From a checkpoint of a small image captioner.
Model: encoder arch resnet_bottleneck, decoder width 192.
Training: muon at rate 0.003, batches of 64.
Data: trained on photos with spoken descriptions (Open Images, Localized Narratives), 203450 training examples.
Rows from block 3 of the text decoder, named by matrix and row number. Each number is 50 + 10 x the weight over the matrix's rms, rounded and kept within 0 to 99. All counts start at 0.
# v: cross-attention value (decoder.blocks.3.cross_attn.v.weight, 192x384), inputs 192-383
v.53:67 51 48 46 68 59 55 62 56 40 37 39 48 49 57 53 75 78 52 57 63 48 36 42 40 45 62 41 39 55 44 34 54 58 45 45 39 57 59 54 61 48 41 60 46 41 45 49 33 50 53 49 40 47 52 49 51 47 76 48 37 50 50 50 27 41 55 50 52 45 73 74 63 53 64 32 52 56 53 32 46 42 27 56 55 44 53 62 35 48 38 57 68 34 51 44 47 40 49 37 39 36 43 52 29 52 41 45 39 62 34 46 40 34 30 53 47 35 40 40 42 65 44 56 65 90 58 53 47 43 34 50 56 51 56 44 66 54 47 52 64 50 37 43 49 60 57 59 43 44 44 49 60 23 53 42 66 51 37 47 45 34 34 44 56 34 39 53 55 41 40 52 47 37 50 15 36 56 59 38 35 57 53 42 39 46 49 34 45 31 45 52
v.54:75 61 54 63 45 69 42 47 62 44 48 56 57 38 45 48 28 41 37 25 42 55 55 47 41 45 44 41 56 49 52 65 52 58 58 43 56 44 42 53 29 23 58 53 39 42 61 50 52 45 61 49 60 49 46 36 47 71 61 52 59 42 47 45 47 45 50 43 42 47 60 75 41 23 45 46 37 65 63 42 58 33 46 32 42 41 54 64 35 46 55 51 41 46 58 52 61 29 76 45 43 57 57 49 54 54 33 71 60 43 60 59 53 51 40 65 41 38 59 59 51 64 68 41 40 27 49 48 44 33 58 36 66 52 68 51 61 41 50 59 55 51 82 47 54 49 43 51 49 58 33 38 60 31 53 35 43 33 55 74 38 51 57 48 62 69 47 45 63 36 60 45 50 71 69 54 68 44 44 31 49 55 46 61 43 46 61 55 52 56 57 46
v.55:25 43 59 58 48 61 38 44 61 54 52 42 61 47 61 35 55 53 58 39 59 57 50 28 44 57 57 54 52 54 51 37 58 35 47 50 38 62 39 46 41 39 45 56 52 36 46 52 61 59 57 57 53 41 49 48 64 43 55 52 82 43 60 54 51 64 66 55 51 36 60 46 28 45 56 42 48 63 67 47 43 47 45 49 58 73 45 56 60 52 26 49 54 68 55 65 26 47 67 39 47 48 57 55 69 40 40 57 51 35 58 42 49 51 74 53 48 32 62 45 55 38 58 53 54 28 49 57 46 51 40 42 58 55 43 62 59 59 64 64 60 59 70 27 48 37 56 54 51 50 59 39 54 50 32 44 45 55 34 54 59 53 48 49 56 57 55 49 47 63 57 60 74 57 53 53 55 37 56 58 35 43 51 28 40 41 56 64 33 43 54 48
v.56:51 40 41 35 45 46 46 44 46 56 56 45 49 49 48 48 42 63 58 86 45 48 44 53 62 48 80 41 48 39 47 47 39 52 51 51 45 65 59 33 47 52 28 48 46 52 43 50 53 39 37 54 82 47 60 57 65 60 32 62 40 40 64 44 49 42 42 42 45 56 70 39 41 73 47 52 32 39 41 59 47 51 75 43 50 51 37 44 63 41 39 38 53 64 44 38 44 54 44 51 50 59 51 48 71 51 37 66 51 55 34 40 57 64 50 51 59 42 36 48 53 52 46 52 62 62 51 50 55 53 49 56 35 42 48 42 53 64 36 37 50 52 45 71 56 49 50 59 50 53 68 39 47 42 43 57 44 33 45 44 55 32 53 52 57 31 54 56 61 65 48 49 42 49 47 57 50 49 42 28 48 50 54 52 48 47 44 54 23 57 55 49
v.57:54 57 58 64 55 50 61 63 44 54 36 73 60 51 54 59 48 45 52 29 56 53 56 50 55 59 48 40 51 54 50 67 60 45 55 60 38 55 25 51 61 45 57 44 67 48 48 48 54 51 35 51 60 51 65 46 53 58 33 38 45 32 52 46 45 48 54 58 44 48 64 44 52 48 52 52 56 67 54 37 72 49 60 52 32 62 37 32 55 53 66 52 43 55 52 31 51 51 37 69 57 46 54 52 57 67 41 49 58 59 28 44 65 49 62 58 33 54 42 52 55 46 53 53 40 52 44 34 50 39 59 54 38 55 44 47 43 50 54 45 44 20 59 55 46 53 53 53 45 40 53 43 51 62 30 40 35 41 48 47 57 47 61 55 58 59 44 74 35 70 28 43 56 65 40 55 43 58 41 50 47 62 54 56 48 51 54 53 47 64 51 61
v.58:48 43 61 61 49 47 58 39 54 52 46 43 58 69 52 61 23 44 71 47 48 55 41 42 55 39 60 43 48 42 46 60 57 35 51 57 56 51 57 53 43 56 55 35 69 47 48 63 36 31 51 62 44 49 64 46 63 51 53 59 51 66 49 42 49 51 57 47 56 59 61 40 42 37 72 55 55 62 55 47 47 51 73 34 62 47 57 47 51 49 45 43 56 62 53 39 58 41 50 39 50 32 42 38 68 44 33 43 44 52 53 46 34 39 74 48 36 52 47 36 41 51 60 61 50 56 56 61 40 54 49 51 51 53 31 45 41 69 46 53 49 33 39 55 51 45 43 54 55 49 36 53 57 53 47 58 56 49 48 48 59 60 43 54 53 62 35 57 48 49 48 54 39 48 62 57 48 49 37 48 48 49 56 37 71 46 59 48 52 63 52 60
v.59:42 36 43 47 45 67 42 45 45 49 44 53 54 56 43 56 73 49 46 49 54 36 43 51 52 57 49 46 40 38 44 45 53 56 45 51 45 57 54 71 47 54 40 39 42 47 54 55 62 40 54 41 53 65 44 32 52 42 45 48 55 50 41 35 55 41 47 66 53 56 33 49 64 34 49 38 47 58 38 53 50 44 43 59 58 50 43 48 46 46 51 47 47 52 45 56 48 40 49 46 55 52 52 54 60 69 57 53 49 44 56 44 59 44 71 35 58 52 36 47 50 56 63 43 33 37 23 42 50 53 50 55 60 69 48 63 63 65 26 51 57 42 48 44 41 58 50 36 58 55 46 54 43 59 50 42 60 62 55 66 38 37 55 57 50 63 42 47 43 51 52 53 43 37 57 54 51 63 72 45 35 51 58 63 62 30 50 42 38 41 49 55
v.60:55 49 50 50 40 52 50 53 51 60 49 43 54 30 52 47 47 47 43 67 57 62 36 48 57 55 62 40 43 65 46 51 64 59 48 49 59 52 33 55 43 67 54 48 51 50 50 43 65 32 49 55 66 56 37 57 50 58 47 47 41 37 54 55 43 54 35 49 56 62 48 52 49 49 37 45 57 41 72 32 69 50 31 59 33 39 54 54 55 51 65 64 45 47 68 62 49 51 45 52 59 50 48 44 28 74 43 71 57 47 45 47 55 45 30 69 49 44 53 63 49 51 57 47 69 61 60 54 50 46 53 50 46 41 58 52 48 53 39 44 58 53 38 43 60 41 55 47 55 50 36 42 57 69 51 47 39 48 53 48 39 38 49 55 47 53 59 58 38 43 44 54 43 56 37 50 56 64 51 48 60 46 41 55 33 40 56 58 35 60 54 50
v.61:46 48 49 41 60 69 49 39 49 56 45 49 40 61 58 54 71 63 64 34 56 51 42 60 52 61 41 45 43 61 55 47 49 63 45 54 54 57 25 32 39 51 48 56 40 48 52 48 52 52 58 62 54 50 69 47 58 28 53 64 61 51 45 56 50 48 38 43 41 68 63 42 77 67 53 49 52 61 39 33 49 54 34 68 60 48 44 52 58 51 52 48 53 75 56 70 61 36 49 49 49 59 32 45 57 37 61 56 45 39 65 49 40 59 55 52 58 48 46 58 50 43 49 42 56 31 57 41 46 41 58 56 45 46 51 46 46 61 62 42 32 56 33 51 57 60 61 60 52 56 57 46 50 60 65 57 41 44 53 27 72 54 49 53 49 52 53 43 36 54 49 54 54 42 57 58 54 46 58 47 53 53 54 39 66 45 57 58 50 54 59 47
v.62:71 61 50 68 55 63 58 54 59 65 49 54 48 44 54 56 53 60 45 55 62 57 53 46 30 39 70 45 61 53 40 52 47 64 55 49 31 57 46 65 23 42 51 50 49 42 50 64 63 46 53 50 45 46 48 36 48 61 37 29 57 33 52 42 53 58 56 67 49 39 65 53 53 38 42 47 54 32 55 59 32 55 39 68 40 56 48 15 53 50 47 49 23 18 41 63 60 58 40 35 52 70 47 53 23 43 68 35 57 36 55 53 58 40 34 27 42 43 40 49 57 45 53 41 29 59 37 55 47 45 49 51 66 52 61 36 35 59 55 49 30 35 59 49 54 44 47 52 51 58 33 46 49 63 54 47 28 52 60 54 57 53 57 52 50 38 51 41 42 52 41 50 49 55 49 59 67 56 68 48 50 47 48 48 39 55 56 49 55 44 40 52
v.63:53 43 60 42 43 55 43 58 49 41 37 51 36 27 41 61 54 35 36 57 55 50 53 66 57 39 65 66 37 47 38 57 50 64 36 59 45 55 68 39 36 53 31 65 36 39 46 46 67 46 46 65 39 47 31 66 42 57 50 41 41 66 53 63 50 48 46 70 49 47 60 37 41 50 53 50 60 38 55 34 36 49 49 31 46 27 52 50 48 42 47 28 71 56 44 16 51 48 50 46 49 57 56 66 53 38 43 41 47 70 46 64 36 46 46 42 45 55 35 59 37 49 35 50 54 76 47 52 37 54 57 49 51 66 62 42 59 81 46 43 51 51 45 52 46 45 49 45 47 54 69 55 49 61 37 56 61 55 44 45 51 52 35 50 48 40 50 54 48 47 55 48 56 33 46 66 47 60 56 50 49 50 57 37 37 48 55 41 44 45 75 31
v.64:48 44 61 34 58 48 36 43 66 44 35 66 67 45 59 53 24 52 45 36 55 67 48 60 33 46 43 17 56 51 70 48 36 35 54 37 62 57 54 61 53 52 63 54 52 44 38 49 29 68 72 64 52 58 59 49 66 55 58 58 47 52 52 55 54 53 43 41 55 47 42 56 40 46 31 54 59 59 45 45 48 46 46 64 61 51 62 44 44 50 51 31 69 49 51 57 32 51 47 63 71 47 55 48 57 42 31 50 60 62 47 44 68 71 56 47 36 54 54 60 50 50 57 57 53 40 49 50 51 41 57 44 36 40 47 56 57 42 53 47 48 58 50 73 51 52 50 48 71 55 52 51 61 47 50 44 37 34 47 72 35 42 48 50 45 45 53 56 39 40 49 68 47 36 42 53 56 43 47 26 49 54 38 44 50 58 56 50 44 52 44 56
v.65:42 46 58 47 60 52 40 52 32 48 45 47 59 68 48 60 70 50 38 40 29 42 48 59 50 56 74 52 37 64 55 49 62 52 48 49 43 43 56 41 63 31 59 52 46 50 37 57 64 52 73 40 60 51 53 45 64 65 48 57 64 58 48 69 52 31 58 48 46 39 79 44 48 58 58 45 42 69 49 59 76 57 48 68 70 43 49 45 53 74 49 60 44 36 50 53 64 58 39 71 44 60 59 50 73 34 52 50 33 49 50 46 43 65 45 53 50 44 53 46 47 57 58 52 48 65 56 61 49 42 54 50 43 45 47 63 36 44 60 61 33 54 19 54 36 49 30 46 53 55 39 52 38 36 57 40 54 64 34 58 68 38 52 48 54 55 31 56 47 45 63 48 39 51 46 51 43 42 68 61 63 50 39 40 51 46 35 51 63 66 44 42
v.66:34 58 41 52 51 45 52 55 61 38 49 41 49 49 75 68 55 57 46 39 45 44 55 61 44 41 50 43 44 59 39 50 37 70 56 56 36 46 51 40 47 65 41 56 47 50 52 67 56 44 38 57 44 40 23 44 50 46 45 50 43 36 58 42 43 54 52 53 64 57 42 47 52 47 63 35 45 42 69 32 43 57 45 47 51 58 53 46 49 45 55 47 52 57 67 47 56 51 35 48 46 45 41 60 63 52 52 47 69 47 52 42 68 48 58 46 50 66 45 66 61 73 50 47 50 39 55 52 51 64 33 51 67 57 61 52 42 56 37 37 65 49 73 34 55 43 50 38 39 50 43 49 61 37 70 58 44 51 45 47 29 58 43 46 46 55 56 45 54 46 53 44 46 41 53 57 27 51 49 45 48 47 59 43 61 55 50 46 41 46 40 50
v.67:37 61 48 46 43 61 63 56 59 47 46 39 50 56 51 51 67 69 63 65 49 47 68 62 50 49 46 34 56 56 48 49 34 45 49 49 40 42 57 44 42 58 60 46 48 39 45 42 56 42 43 52 61 42 64 60 32 33 58 35 48 55 50 64 40 45 58 48 62 55 62 55 57 44 56 45 58 53 32 36 56 62 65 54 48 56 50 25 48 59 53 58 51 49 55 58 51 51 16 49 40 82 54 54 62 41 46 51 47 57 60 49 55 23 37 39 53 55 23 59 39 59 58 62 75 53 58 43 55 48 54 48 26 52 42 39 53 61 39 32 46 58 64 38 51 52 63 63 40 43 38 55 56 43 59 48 39 39 41 49 55 39 61 48 46 40 50 59 47 59 50 53 39 42 63 31 32 45 45 50 38 51 49 47 65 38 48 47 41 55 60 48
v.68:56 63 60 36 56 48 68 54 48 50 48 44 54 61 51 26 41 62 50 54 62 46 58 44 65 46 50 28 49 50 58 47 69 60 53 39 37 46 56 45 33 37 59 56 45 46 59 42 44 42 51 42 29 44 25 40 49 48 45 44 57 46 61 59 37 62 56 36 64 39 53 57 58 55 62 56 39 45 43 52 45 47 62 44 71 45 37 40 41 40 45 39 50 65 47 63 43 42 54 42 69 40 61 56 43 45 56 57 48 41 39 60 47 27 61 52 59 50 43 66 52 62 50 58 83 50 42 53 49 36 50 46 62 46 53 42 46 40 36 52 51 35 69 70 55 42 58 35 28 40 59 41 73 41 39 47 61 52 57 58 43 74 54 49 44 41 57 48 41 57 62 45 69 37 56 47 51 38 58 41 49 43 58 41 50 42 47 59 50 63 39 54
v.69:33 50 49 64 50 27 28 57 53 41 47 56 63 43 63 24 44 42 38 59 48 51 61 18 52 50 45 47 49 38 50 46 65 49 49 33 47 63 44 47 46 56 50 55 46 51 65 49 51 53 46 63 50 53 40 33 55 54 52 53 45 49 43 64 57 47 55 54 57 44 64 45 33 55 57 37 55 41 35 34 35 58 60 53 41 49 44 41 61 41 59 55 42 48 50 52 49 42 53 50 50 50 49 58 32 45 55 69 58 47 47 48 52 74 52 26 56 49 32 53 58 47 60 49 46 26 60 77 45 42 48 56 34 53 41 63 57 41 46 58 69 71 57 51 41 48 63 42 57 55 44 45 51 57 66 47 37 43 45 42 46 50 47 45 43 59 44 41 47 50 39 52 47 59 55 52 47 55 44 59 41 48 57 66 57 53 41 41 51 59 56 62
v.70:56 48 36 49 41 49 47 38 59 49 59 57 67 43 26 39 49 39 57 59 70 49 52 41 30 61 51 48 61 53 57 42 39 55 54 42 58 34 51 40 27 51 57 66 43 48 55 44 51 54 41 53 60 56 44 36 55 58 56 47 54 60 50 65 64 53 50 62 62 60 27 50 53 57 23 46 29 54 49 46 40 42 54 40 42 28 60 60 48 67 54 54 56 57 59 49 39 32 64 49 45 58 46 56 53 38 46 43 60 47 58 36 55 67 59 34 34 64 35 20 65 38 35 59 51 32 58 46 47 41 65 29 53 44 35 52 59 45 43 62 53 62 58 50 54 48 47 54 58 45 50 52 68 54 47 58 67 60 66 26 54 43 54 52 58 54 56 36 53 48 59 54 40 43 57 36 64 40 53 49 58 54 28 61 38 61 35 57 66 69 53 33
v.71:35 66 66 51 63 52 46 35 30 63 47 49 47 48 45 47 52 43 59 49 51 54 57 51 45 55 37 39 53 47 43 45 37 39 36 57 64 42 44 44 50 53 40 73 53 56 48 30 55 49 58 50 51 36 73 56 44 49 55 37 32 32 52 53 34 57 49 22 42 40 26 49 60 62 68 71 49 58 59 55 44 51 32 40 57 42 32 48 50 34 29 51 56 57 50 54 45 76 52 67 59 52 48 40 67 43 48 31 41 54 51 40 47 25 50 43 62 42 67 63 54 52 37 52 41 61 54 53 67 51 37 50 65 53 53 37 59 50 30 59 36 71 66 35 52 62 65 48 50 40 54 32 57 61 44 62 52 51 37 29 66 63 48 60 53 51 54 54 49 59 48 31 35 36 59 39 54 26 52 50 47 51 58 38 44 37 61 42 42 57 41 59
v.72:56 54 48 44 44 58 56 58 55 48 60 42 58 59 46 34 38 55 55 47 46 54 56 38 61 41 46 75 65 44 46 54 64 68 47 54 41 74 43 50 40 38 40 59 44 57 49 44 39 52 58 57 72 50 49 37 48 39 32 50 68 65 42 53 52 50 61 36 58 42 63 56 53 52 39 65 33 32 57 66 51 40 54 56 63 47 45 52 50 56 52 38 45 54 45 38 50 54 31 43 55 48 40 46 48 54 50 50 64 48 35 48 58 47 56 55 47 51 51 57 47 51 50 40 55 38 43 45 65 47 37 24 68 49 66 41 44 37 62 72 68 72 26 44 63 49 46 48 67 48 65 46 60 53 50 45 56 64 44 58 46 53 41 50 34 55 41 51 52 53 52 34 52 53 52 44 47 73 49 39 56 36 58 42 44 52 49 47 46 29 41 38
v.73:46 55 51 59 47 51 55 48 38 63 41 47 63 47 53 55 49 43 51 59 51 46 52 43 62 49 39 42 43 54 56 43 65 54 53 52 55 31 52 54 31 34 51 39 58 60 44 42 63 54 58 59 49 56 42 35 39 44 49 31 50 67 51 52 56 51 32 40 49 55 68 48 49 68 66 44 41 41 46 62 25 50 35 53 45 40 44 55 53 34 37 59 50 52 50 86 56 56 56 67 53 38 53 47 51 60 45 47 49 55 53 49 58 45 42 46 59 54 45 54 61 40 65 36 44 50 54 53 60 42 53 68 63 39 42 43 48 36 57 63 45 57 34 49 43 54 60 40 51 50 65 59 49 64 37 42 47 51 42 50 69 63 41 55 42 49 55 57 68 46 52 49 27 50 62 54 39 48 62 47 47 35 49 45 45 50 63 43 41 17 44 64
v.74:74 45 34 53 54 37 58 43 46 52 59 39 51 46 49 31 44 31 65 39 53 44 61 54 59 46 65 55 44 51 47 65 43 52 48 55 49 48 51 56 50 50 59 67 32 56 49 40 27 30 31 49 65 42 51 52 42 59 56 59 53 52 59 29 54 43 47 29 58 59 38 45 45 58 26 55 53 57 46 50 72 37 52 50 72 67 53 62 60 64 40 66 34 57 49 50 49 27 51 53 68 43 36 36 36 63 40 51 48 55 50 50 51 40 55 68 30 24 56 49 51 54 48 49 58 56 43 66 67 63 68 56 40 60 52 47 44 65 52 31 46 47 38 43 49 68 46 66 55 42 55 59 53 64 42 56 54 61 35 53 39 60 48 57 40 49 43 58 65 41 60 33 30 47 54 49 60 62 44 59 61 44 44 53 57 45 43 55 54 61 59 42
v.75:64 43 81 42 58 56 64 57 45 57 42 57 50 55 52 59 56 37 47 61 51 51 39 42 66 44 63 54 50 43 34 57 40 64 51 63 49 66 40 29 44 46 44 45 36 47 56 52 57 52 68 56 52 42 47 43 38 45 55 67 56 49 43 59 50 50 55 53 54 34 24 58 61 48 30 47 50 41 54 52 84 60 57 52 47 50 49 40 33 35 46 46 48 57 48 67 44 58 56 60 59 25 50 51 60 50 56 50 33 50 50 64 48 48 57 57 44 40 60 51 65 44 47 59 53 67 51 64 52 37 34 39 63 43 66 60 43 35 50 74 58 51 53 44 50 43 55 56 63 52 56 51 38 60 64 41 43 38 45 55 50 62 55 53 53 49 41 76 68 53 49 32 63 52 52 49 43 57 46 44 58 62 41 63 53 53 35 34 61 61 57 59
v.76:44 55 55 39 45 38 46 43 76 58 32 54 50 58 52 47 53 49 34 30 52 64 48 42 20 45 59 71 31 50 58 49 42 26 39 70 72 55 49 57 63 42 58 46 65 59 45 44 71 44 66 57 44 43 47 64 39 30 47 66 49 76 67 46 51 49 50 54 44 46 48 46 43 63 39 58 58 43 55 52 40 42 39 42 72 49 51 28 44 68 43 70 60 53 57 57 57 53 64 60 25 40 45 49 53 38 38 71 56 55 49 62 44 46 37 58 37 49 65 75 58 63 43 49 54 60 53 43 42 52 51 55 55 50 38 54 52 57 63 34 53 53 57 45 54 53 48 54 53 29 68 48 37 47 65 43 46 43 42 65 62 34 66 54 48 54 51 52 40 55 50 33 25 44 52 53 49 59 64 41 58 44 42 51 43 43 42 54 42 45 41 88
v.77:47 49 49 45 46 49 54 52 49 46 61 39 50 55 47 56 30 54 42 66 46 47 54 35 64 49 56 51 20 41 49 57 59 44 47 47 54 36 48 41 33 43 42 31 48 41 58 54 53 56 54 57 37 60 66 51 59 48 50 55 64 58 53 56 43 60 68 47 49 60 52 46 53 51 68 48 33 45 45 47 66 53 47 42 52 52 52 64 58 52 49 81 50 52 71 53 51 58 48 56 52 61 48 35 43 37 52 43 43 47 41 50 48 58 43 59 40 35 62 43 40 55 25 49 37 74 39 46 50 57 51 53 42 53 47 45 58 51 57 73 38 57 49 65 54 55 41 65 52 56 66 54 47 70 33 50 56 55 47 53 49 57 79 48 42 59 47 67 48 40 41 47 52 43 48 55 64 38 50 39 52 51 50 51 61 49 47 68 54 56 65 47
v.78:66 55 39 41 74 44 33 49 46 43 50 35 49 58 62 47 68 60 34 59 70 58 60 41 42 50 48 54 58 62 60 58 46 57 39 38 32 74 61 62 58 47 54 54 50 55 37 59 47 46 62 56 46 60 51 51 48 59 48 51 73 42 36 46 53 46 40 47 51 62 69 55 58 46 49 45 43 48 50 32 60 64 60 67 51 42 59 50 54 38 54 55 46 46 55 67 40 43 46 58 56 44 49 58 50 67 46 45 55 37 60 50 41 66 43 60 39 51 45 48 55 53 55 35 37 38 43 31 45 40 65 46 66 38 38 55 34 61 43 50 47 52 65 44 45 55 38 51 49 61 55 42 35 48 45 54 44 43 58 53 42 54 44 54 46 52 34 41 56 46 54 69 53 76 56 46 41 61 57 56 56 60 53 68 50 65 45 45 56 66 41 30
v.79:33 50 07 53 48 59 34 48 65 51 53 48 62 61 42 61 73 50 37 57 36 43 47 50 40 51 40 67 28 49 38 40 26 50 51 40 54 57 57 56 54 39 52 51 42 50 65 65 48 47 33 33 59 44 48 49 46 37 47 64 63 39 44 57 43 28 53 49 37 58 88 59 54 46 70 56 73 60 47 57 61 47 50 75 66 49 54 53 46 57 49 48 59 56 55 57 47 54 38 75 33 43 33 50 49 28 38 43 50 56 34 43 38 45 38 53 66 49 49 73 52 42 45 49 55 45 45 54 66 58 49 52 55 54 43 70 57 59 30 59 68 58 41 64 59 55 44 53 58 51 46 58 37 42 60 52 52 34 53 59 55 30 38 54 51 52 36 54 45 56 45 44 23 76 52 47 39 50 42 66 52 42 42 51 36 54 43 40 68 52 50 53
v.80:42 59 54 37 49 35 62 55 37 55 47 57 43 48 48 38 25 55 48 47 60 39 62 49 60 50 37 30 70 43 53 52 51 60 55 38 66 64 61 55 64 40 63 69 46 54 51 45 40 62 45 49 64 47 51 46 44 53 49 54 48 57 53 24 45 55 47 48 38 47 81 39 55 59 34 59 42 54 50 49 58 44 51 38 59 59 42 60 44 60 51 55 43 57 46 56 51 40 55 35 39 43 53 41 66 61 36 68 60 54 42 47 46 43 58 66 52 47 45 68 59 50 60 41 74 32 56 49 50 50 49 75 34 53 50 45 41 46 45 64 43 49 38 42 35 49 40 35 42 44 42 56 40 47 47 64 72 47 48 59 55 61 47 50 42 49 63 55 35 71 51 34 40 51 57 60 60 70 49 56 35 44 51 56 60 42 52 29 60 34 58 66
v.81:48 50 63 55 45 49 50 47 42 72 50 57 51 60 36 61 40 41 52 45 53 72 60 50 47 56 26 52 42 47 59 43 54 73 59 40 54 43 39 56 59 56 59 64 57 46 57 46 61 52 36 66 49 44 54 43 41 55 48 51 53 57 67 67 46 48 46 42 32 56 28 51 57 55 48 49 42 64 37 55 39 45 51 52 36 58 35 63 51 63 48 61 49 51 41 42 53 66 61 67 39 39 45 35 60 48 33 81 39 55 35 47 46 47 43 48 42 59 62 31 59 49 44 59 43 33 49 47 56 60 55 61 69 64 57 45 39 48 46 44 48 59 37 30 53 50 57 54 49 44 51 56 74 50 45 65 39 61 41 49 51 48 54 54 51 50 59 31 40 64 52 33 49 66 46 61 45 48 62 57 50 57 57 36 51 42 53 57 43 46 36 29
v.82:41 56 38 53 51 45 57 55 58 42 42 62 57 41 52 56 46 43 54 45 57 57 52 48 59 54 54 43 66 58 45 41 50 43 60 43 35 48 37 56 36 62 53 51 48 49 67 46 36 57 49 52 47 42 45 45 37 62 57 45 40 36 62 35 39 51 57 52 53 46 51 60 50 37 48 58 39 62 51 51 55 60 45 55 65 55 41 22 43 38 53 60 49 59 32 23 44 51 42 48 73 52 32 61 25 46 64 37 53 67 47 49 51 37 69 39 58 66 48 57 63 46 47 65 60 38 47 50 48 43 43 52 53 58 55 39 48 64 42 61 49 69 77 70 19 59 42 50 35 47 62 50 52 60 44 54 55 50 42 62 58 53 41 54 56 52 38 47 42 56 43 55 41 41 42 52 39 43 38 42 42 65 61 57 56 36 52 56 52 56 52 66
v.83:57 52 64 45 37 69 36 53 28 46 39 45 46 45 56 45 53 65 55 54 31 55 49 49 25 57 53 58 46 52 54 49 51 71 42 50 47 70 53 53 50 44 51 46 49 53 37 48 47 60 25 43 45 57 41 41 61 63 54 42 51 45 47 45 55 55 53 49 41 47 51 47 54 50 36 43 57 58 48 51 63 70 53 55 51 48 60 49 63 52 49 45 48 56 49 60 54 66 39 45 45 36 71 62 62 64 53 33 57 40 64 51 47 28 52 56 68 52 48 63 49 49 46 45 64 45 54 55 39 47 70 55 21 54 22 64 56 50 51 45 53 60 62 57 46 54 63 31 58 56 51 50 58 41 44 51 47 35 61 57 55 55 45 44 49 45 52 73 47 46 49 64 39 36 57 63 37 49 46 53 46 63 47 56 47 50 33 63 51 36 46 54
v.84:84 54 57 37 59 36 36 43 28 56 63 44 32 37 39 61 52 42 70 35 53 60 43 45 56 51 36 55 53 53 48 38 63 40 49 48 55 59 57 48 50 57 54 48 39 56 42 57 56 43 45 64 39 41 53 44 49 44 46 53 47 50 50 57 51 57 60 46 37 50 19 62 54 58 33 83 34 58 53 57 72 48 47 43 58 59 46 61 60 34 34 44 64 47 72 54 55 53 45 60 55 45 52 35 47 31 53 45 59 50 37 41 46 45 46 65 68 51 57 51 70 43 54 62 48 50 44 49 51 51 50 53 49 57 44 58 47 54 49 52 52 57 62 16 29 43 55 68 65 45 43 58 66 31 40 42 48 51 44 34 36 62 57 50 54 44 52 45 58 37 59 57 56 48 45 51 47 53 62 47 46 59 35 44 62 41 52 43 83 36 53 19
v.85:41 56 37 55 43 55 58 49 45 45 44 54 60 53 61 48 47 59 42 43 44 50 56 57 66 44 58 61 51 47 41 52 58 48 50 53 50 50 52 49 46 41 46 47 48 52 47 56 51 56 56 53 47 49 47 55 47 51 52 59 43 50 61 56 50 62 36 52 68 49 23 64 48 42 47 40 61 50 57 51 49 42 48 55 49 61 45 36 53 72 49 61 62 41 66 54 39 54 53 42 65 59 45 50 42 48 43 49 69 52 63 58 51 45 46 70 48 58 55 60 52 41 52 48 69 49 47 51 60 63 41 51 52 37 34 53 57 58 48 67 60 53 49 61 49 32 57 75 55 47 63 48 61 32 42 51 56 33 59 58 42 49 68 54 46 45 52 50 57 39 54 62 40 67 46 32 48 41 39 67 60 56 43 57 50 55 36 59 55 51 78 54
v.86:48 46 47 50 64 35 23 50 54 53 44 50 46 63 57 43 52 46 53 27 51 41 59 65 61 51 39 61 62 48 34 36 51 60 60 43 64 38 57 58 67 47 45 49 60 49 55 50 52 56 52 48 51 54 61 30 38 42 46 67 44 34 51 22 47 58 45 44 52 56 96 57 52 47 54 74 48 43 48 39 64 54 46 60 48 63 48 47 58 25 51 51 57 45 63 61 55 37 53 61 39 54 48 59 30 56 23 42 65 52 51 51 57 46 45 58 55 70 46 31 50 52 49 34 54 72 34 75 47 51 43 67 39 64 55 49 50 43 70 46 41 55 51 30 49 69 52 49 55 44 35 59 63 58 42 59 55 40 36 35 38 27 39 48 58 52 58 64 53 57 47 57 63 44 52 49 46 57 59 47 59 40 53 54 57 62 56 39 38 54 72 42
v.87:20 60 50 59 53 55 53 54 53 46 37 47 41 65 48 58 74 44 59 65 42 40 45 55 56 59 61 66 76 45 43 51 60 45 54 44 18 46 66 37 62 50 49 33 48 62 57 44 53 41 60 48 56 55 48 50 39 51 61 44 57 35 51 41 52 32 47 59 30 43 48 36 52 60 53 62 67 37 60 51 37 38 43 54 51 48 37 57 51 45 50 40 46 49 49 41 58 35 65 55 75 43 59 62 62 55 49 48 47 62 66 58 53 60 31 64 27 68 47 56 48 74 54 47 32 64 59 31 52 46 46 68 58 59 56 56 33 57 45 63 49 42 49 40 55 46 64 57 47 40 46 36 56 52 64 47 49 56 50 47 39 47 44 43 49 58 39 50 58 39 51 58 48 61 58 71 40 41 63 61 54 63 58 38 49 47 35 27 56 63 61 66
v.159:59 40 54 60 51 40 48 50 49 59 54 58 48 53 84 49 52 43 61 43 50 41 50 39 52 54 58 56 48 49 41 42 71 43 39 50 40 43 48 49 61 53 48 35 44 54 50 30 49 67 50 53 73 49 51 74 40 59 39 58 57 58 69 62 47 42 55 56 33 65 45 48 57 59 65 45 57 68 48 42 54 62 48 40 54 51 33 60 52 44 47 48 38 70 59 67 42 39 31 59 32 35 34 53 46 54 41 61 52 45 53 48 37 42 39 82 50 62 65 50 62 48 56 48 47 61 44 45 56 49 45 48 29 46 52 59 67 48 47 29 48 48 58 50 39 49 52 59 47 59 44 45 49 51 52 56 62 54 64 54 62 70 48 53 48 48 36 50 63 46 45 49 69 55 58 49 55 52 50 25 58 53 56 70 49 37 55 41 52 71 53 71
v.160:48 53 33 52 43 53 45 45 47 52 58 45 74 48 59 46 35 60 67 29 48 51 51 39 59 41 46 22 53 51 62 50 46 52 59 39 55 99 52 41 37 57 34 41 59 56 53 51 70 51 59 43 31 49 40 53 64 49 52 46 52 39 64 44 68 43 49 50 38 51 67 41 40 38 35 45 49 59 58 46 50 63 67 30 49 53 50 52 59 53 55 58 67 46 39 54 45 60 56 45 53 32 49 54 62 30 46 54 45 42 45 33 47 67 44 52 59 46 44 56 58 48 31 65 40 49 63 51 63 62 66 50 46 48 48 46 35 38 47 44 79 60 71 48 61 45 58 53 63 57 40 48 48 61 58 54 47 47 53 60 63 44 61 53 49 45 75 66 49 45 40 60 51 33 59 36 56 34 56 49 44 43 43 45 45 50 40 51 41 51 54 53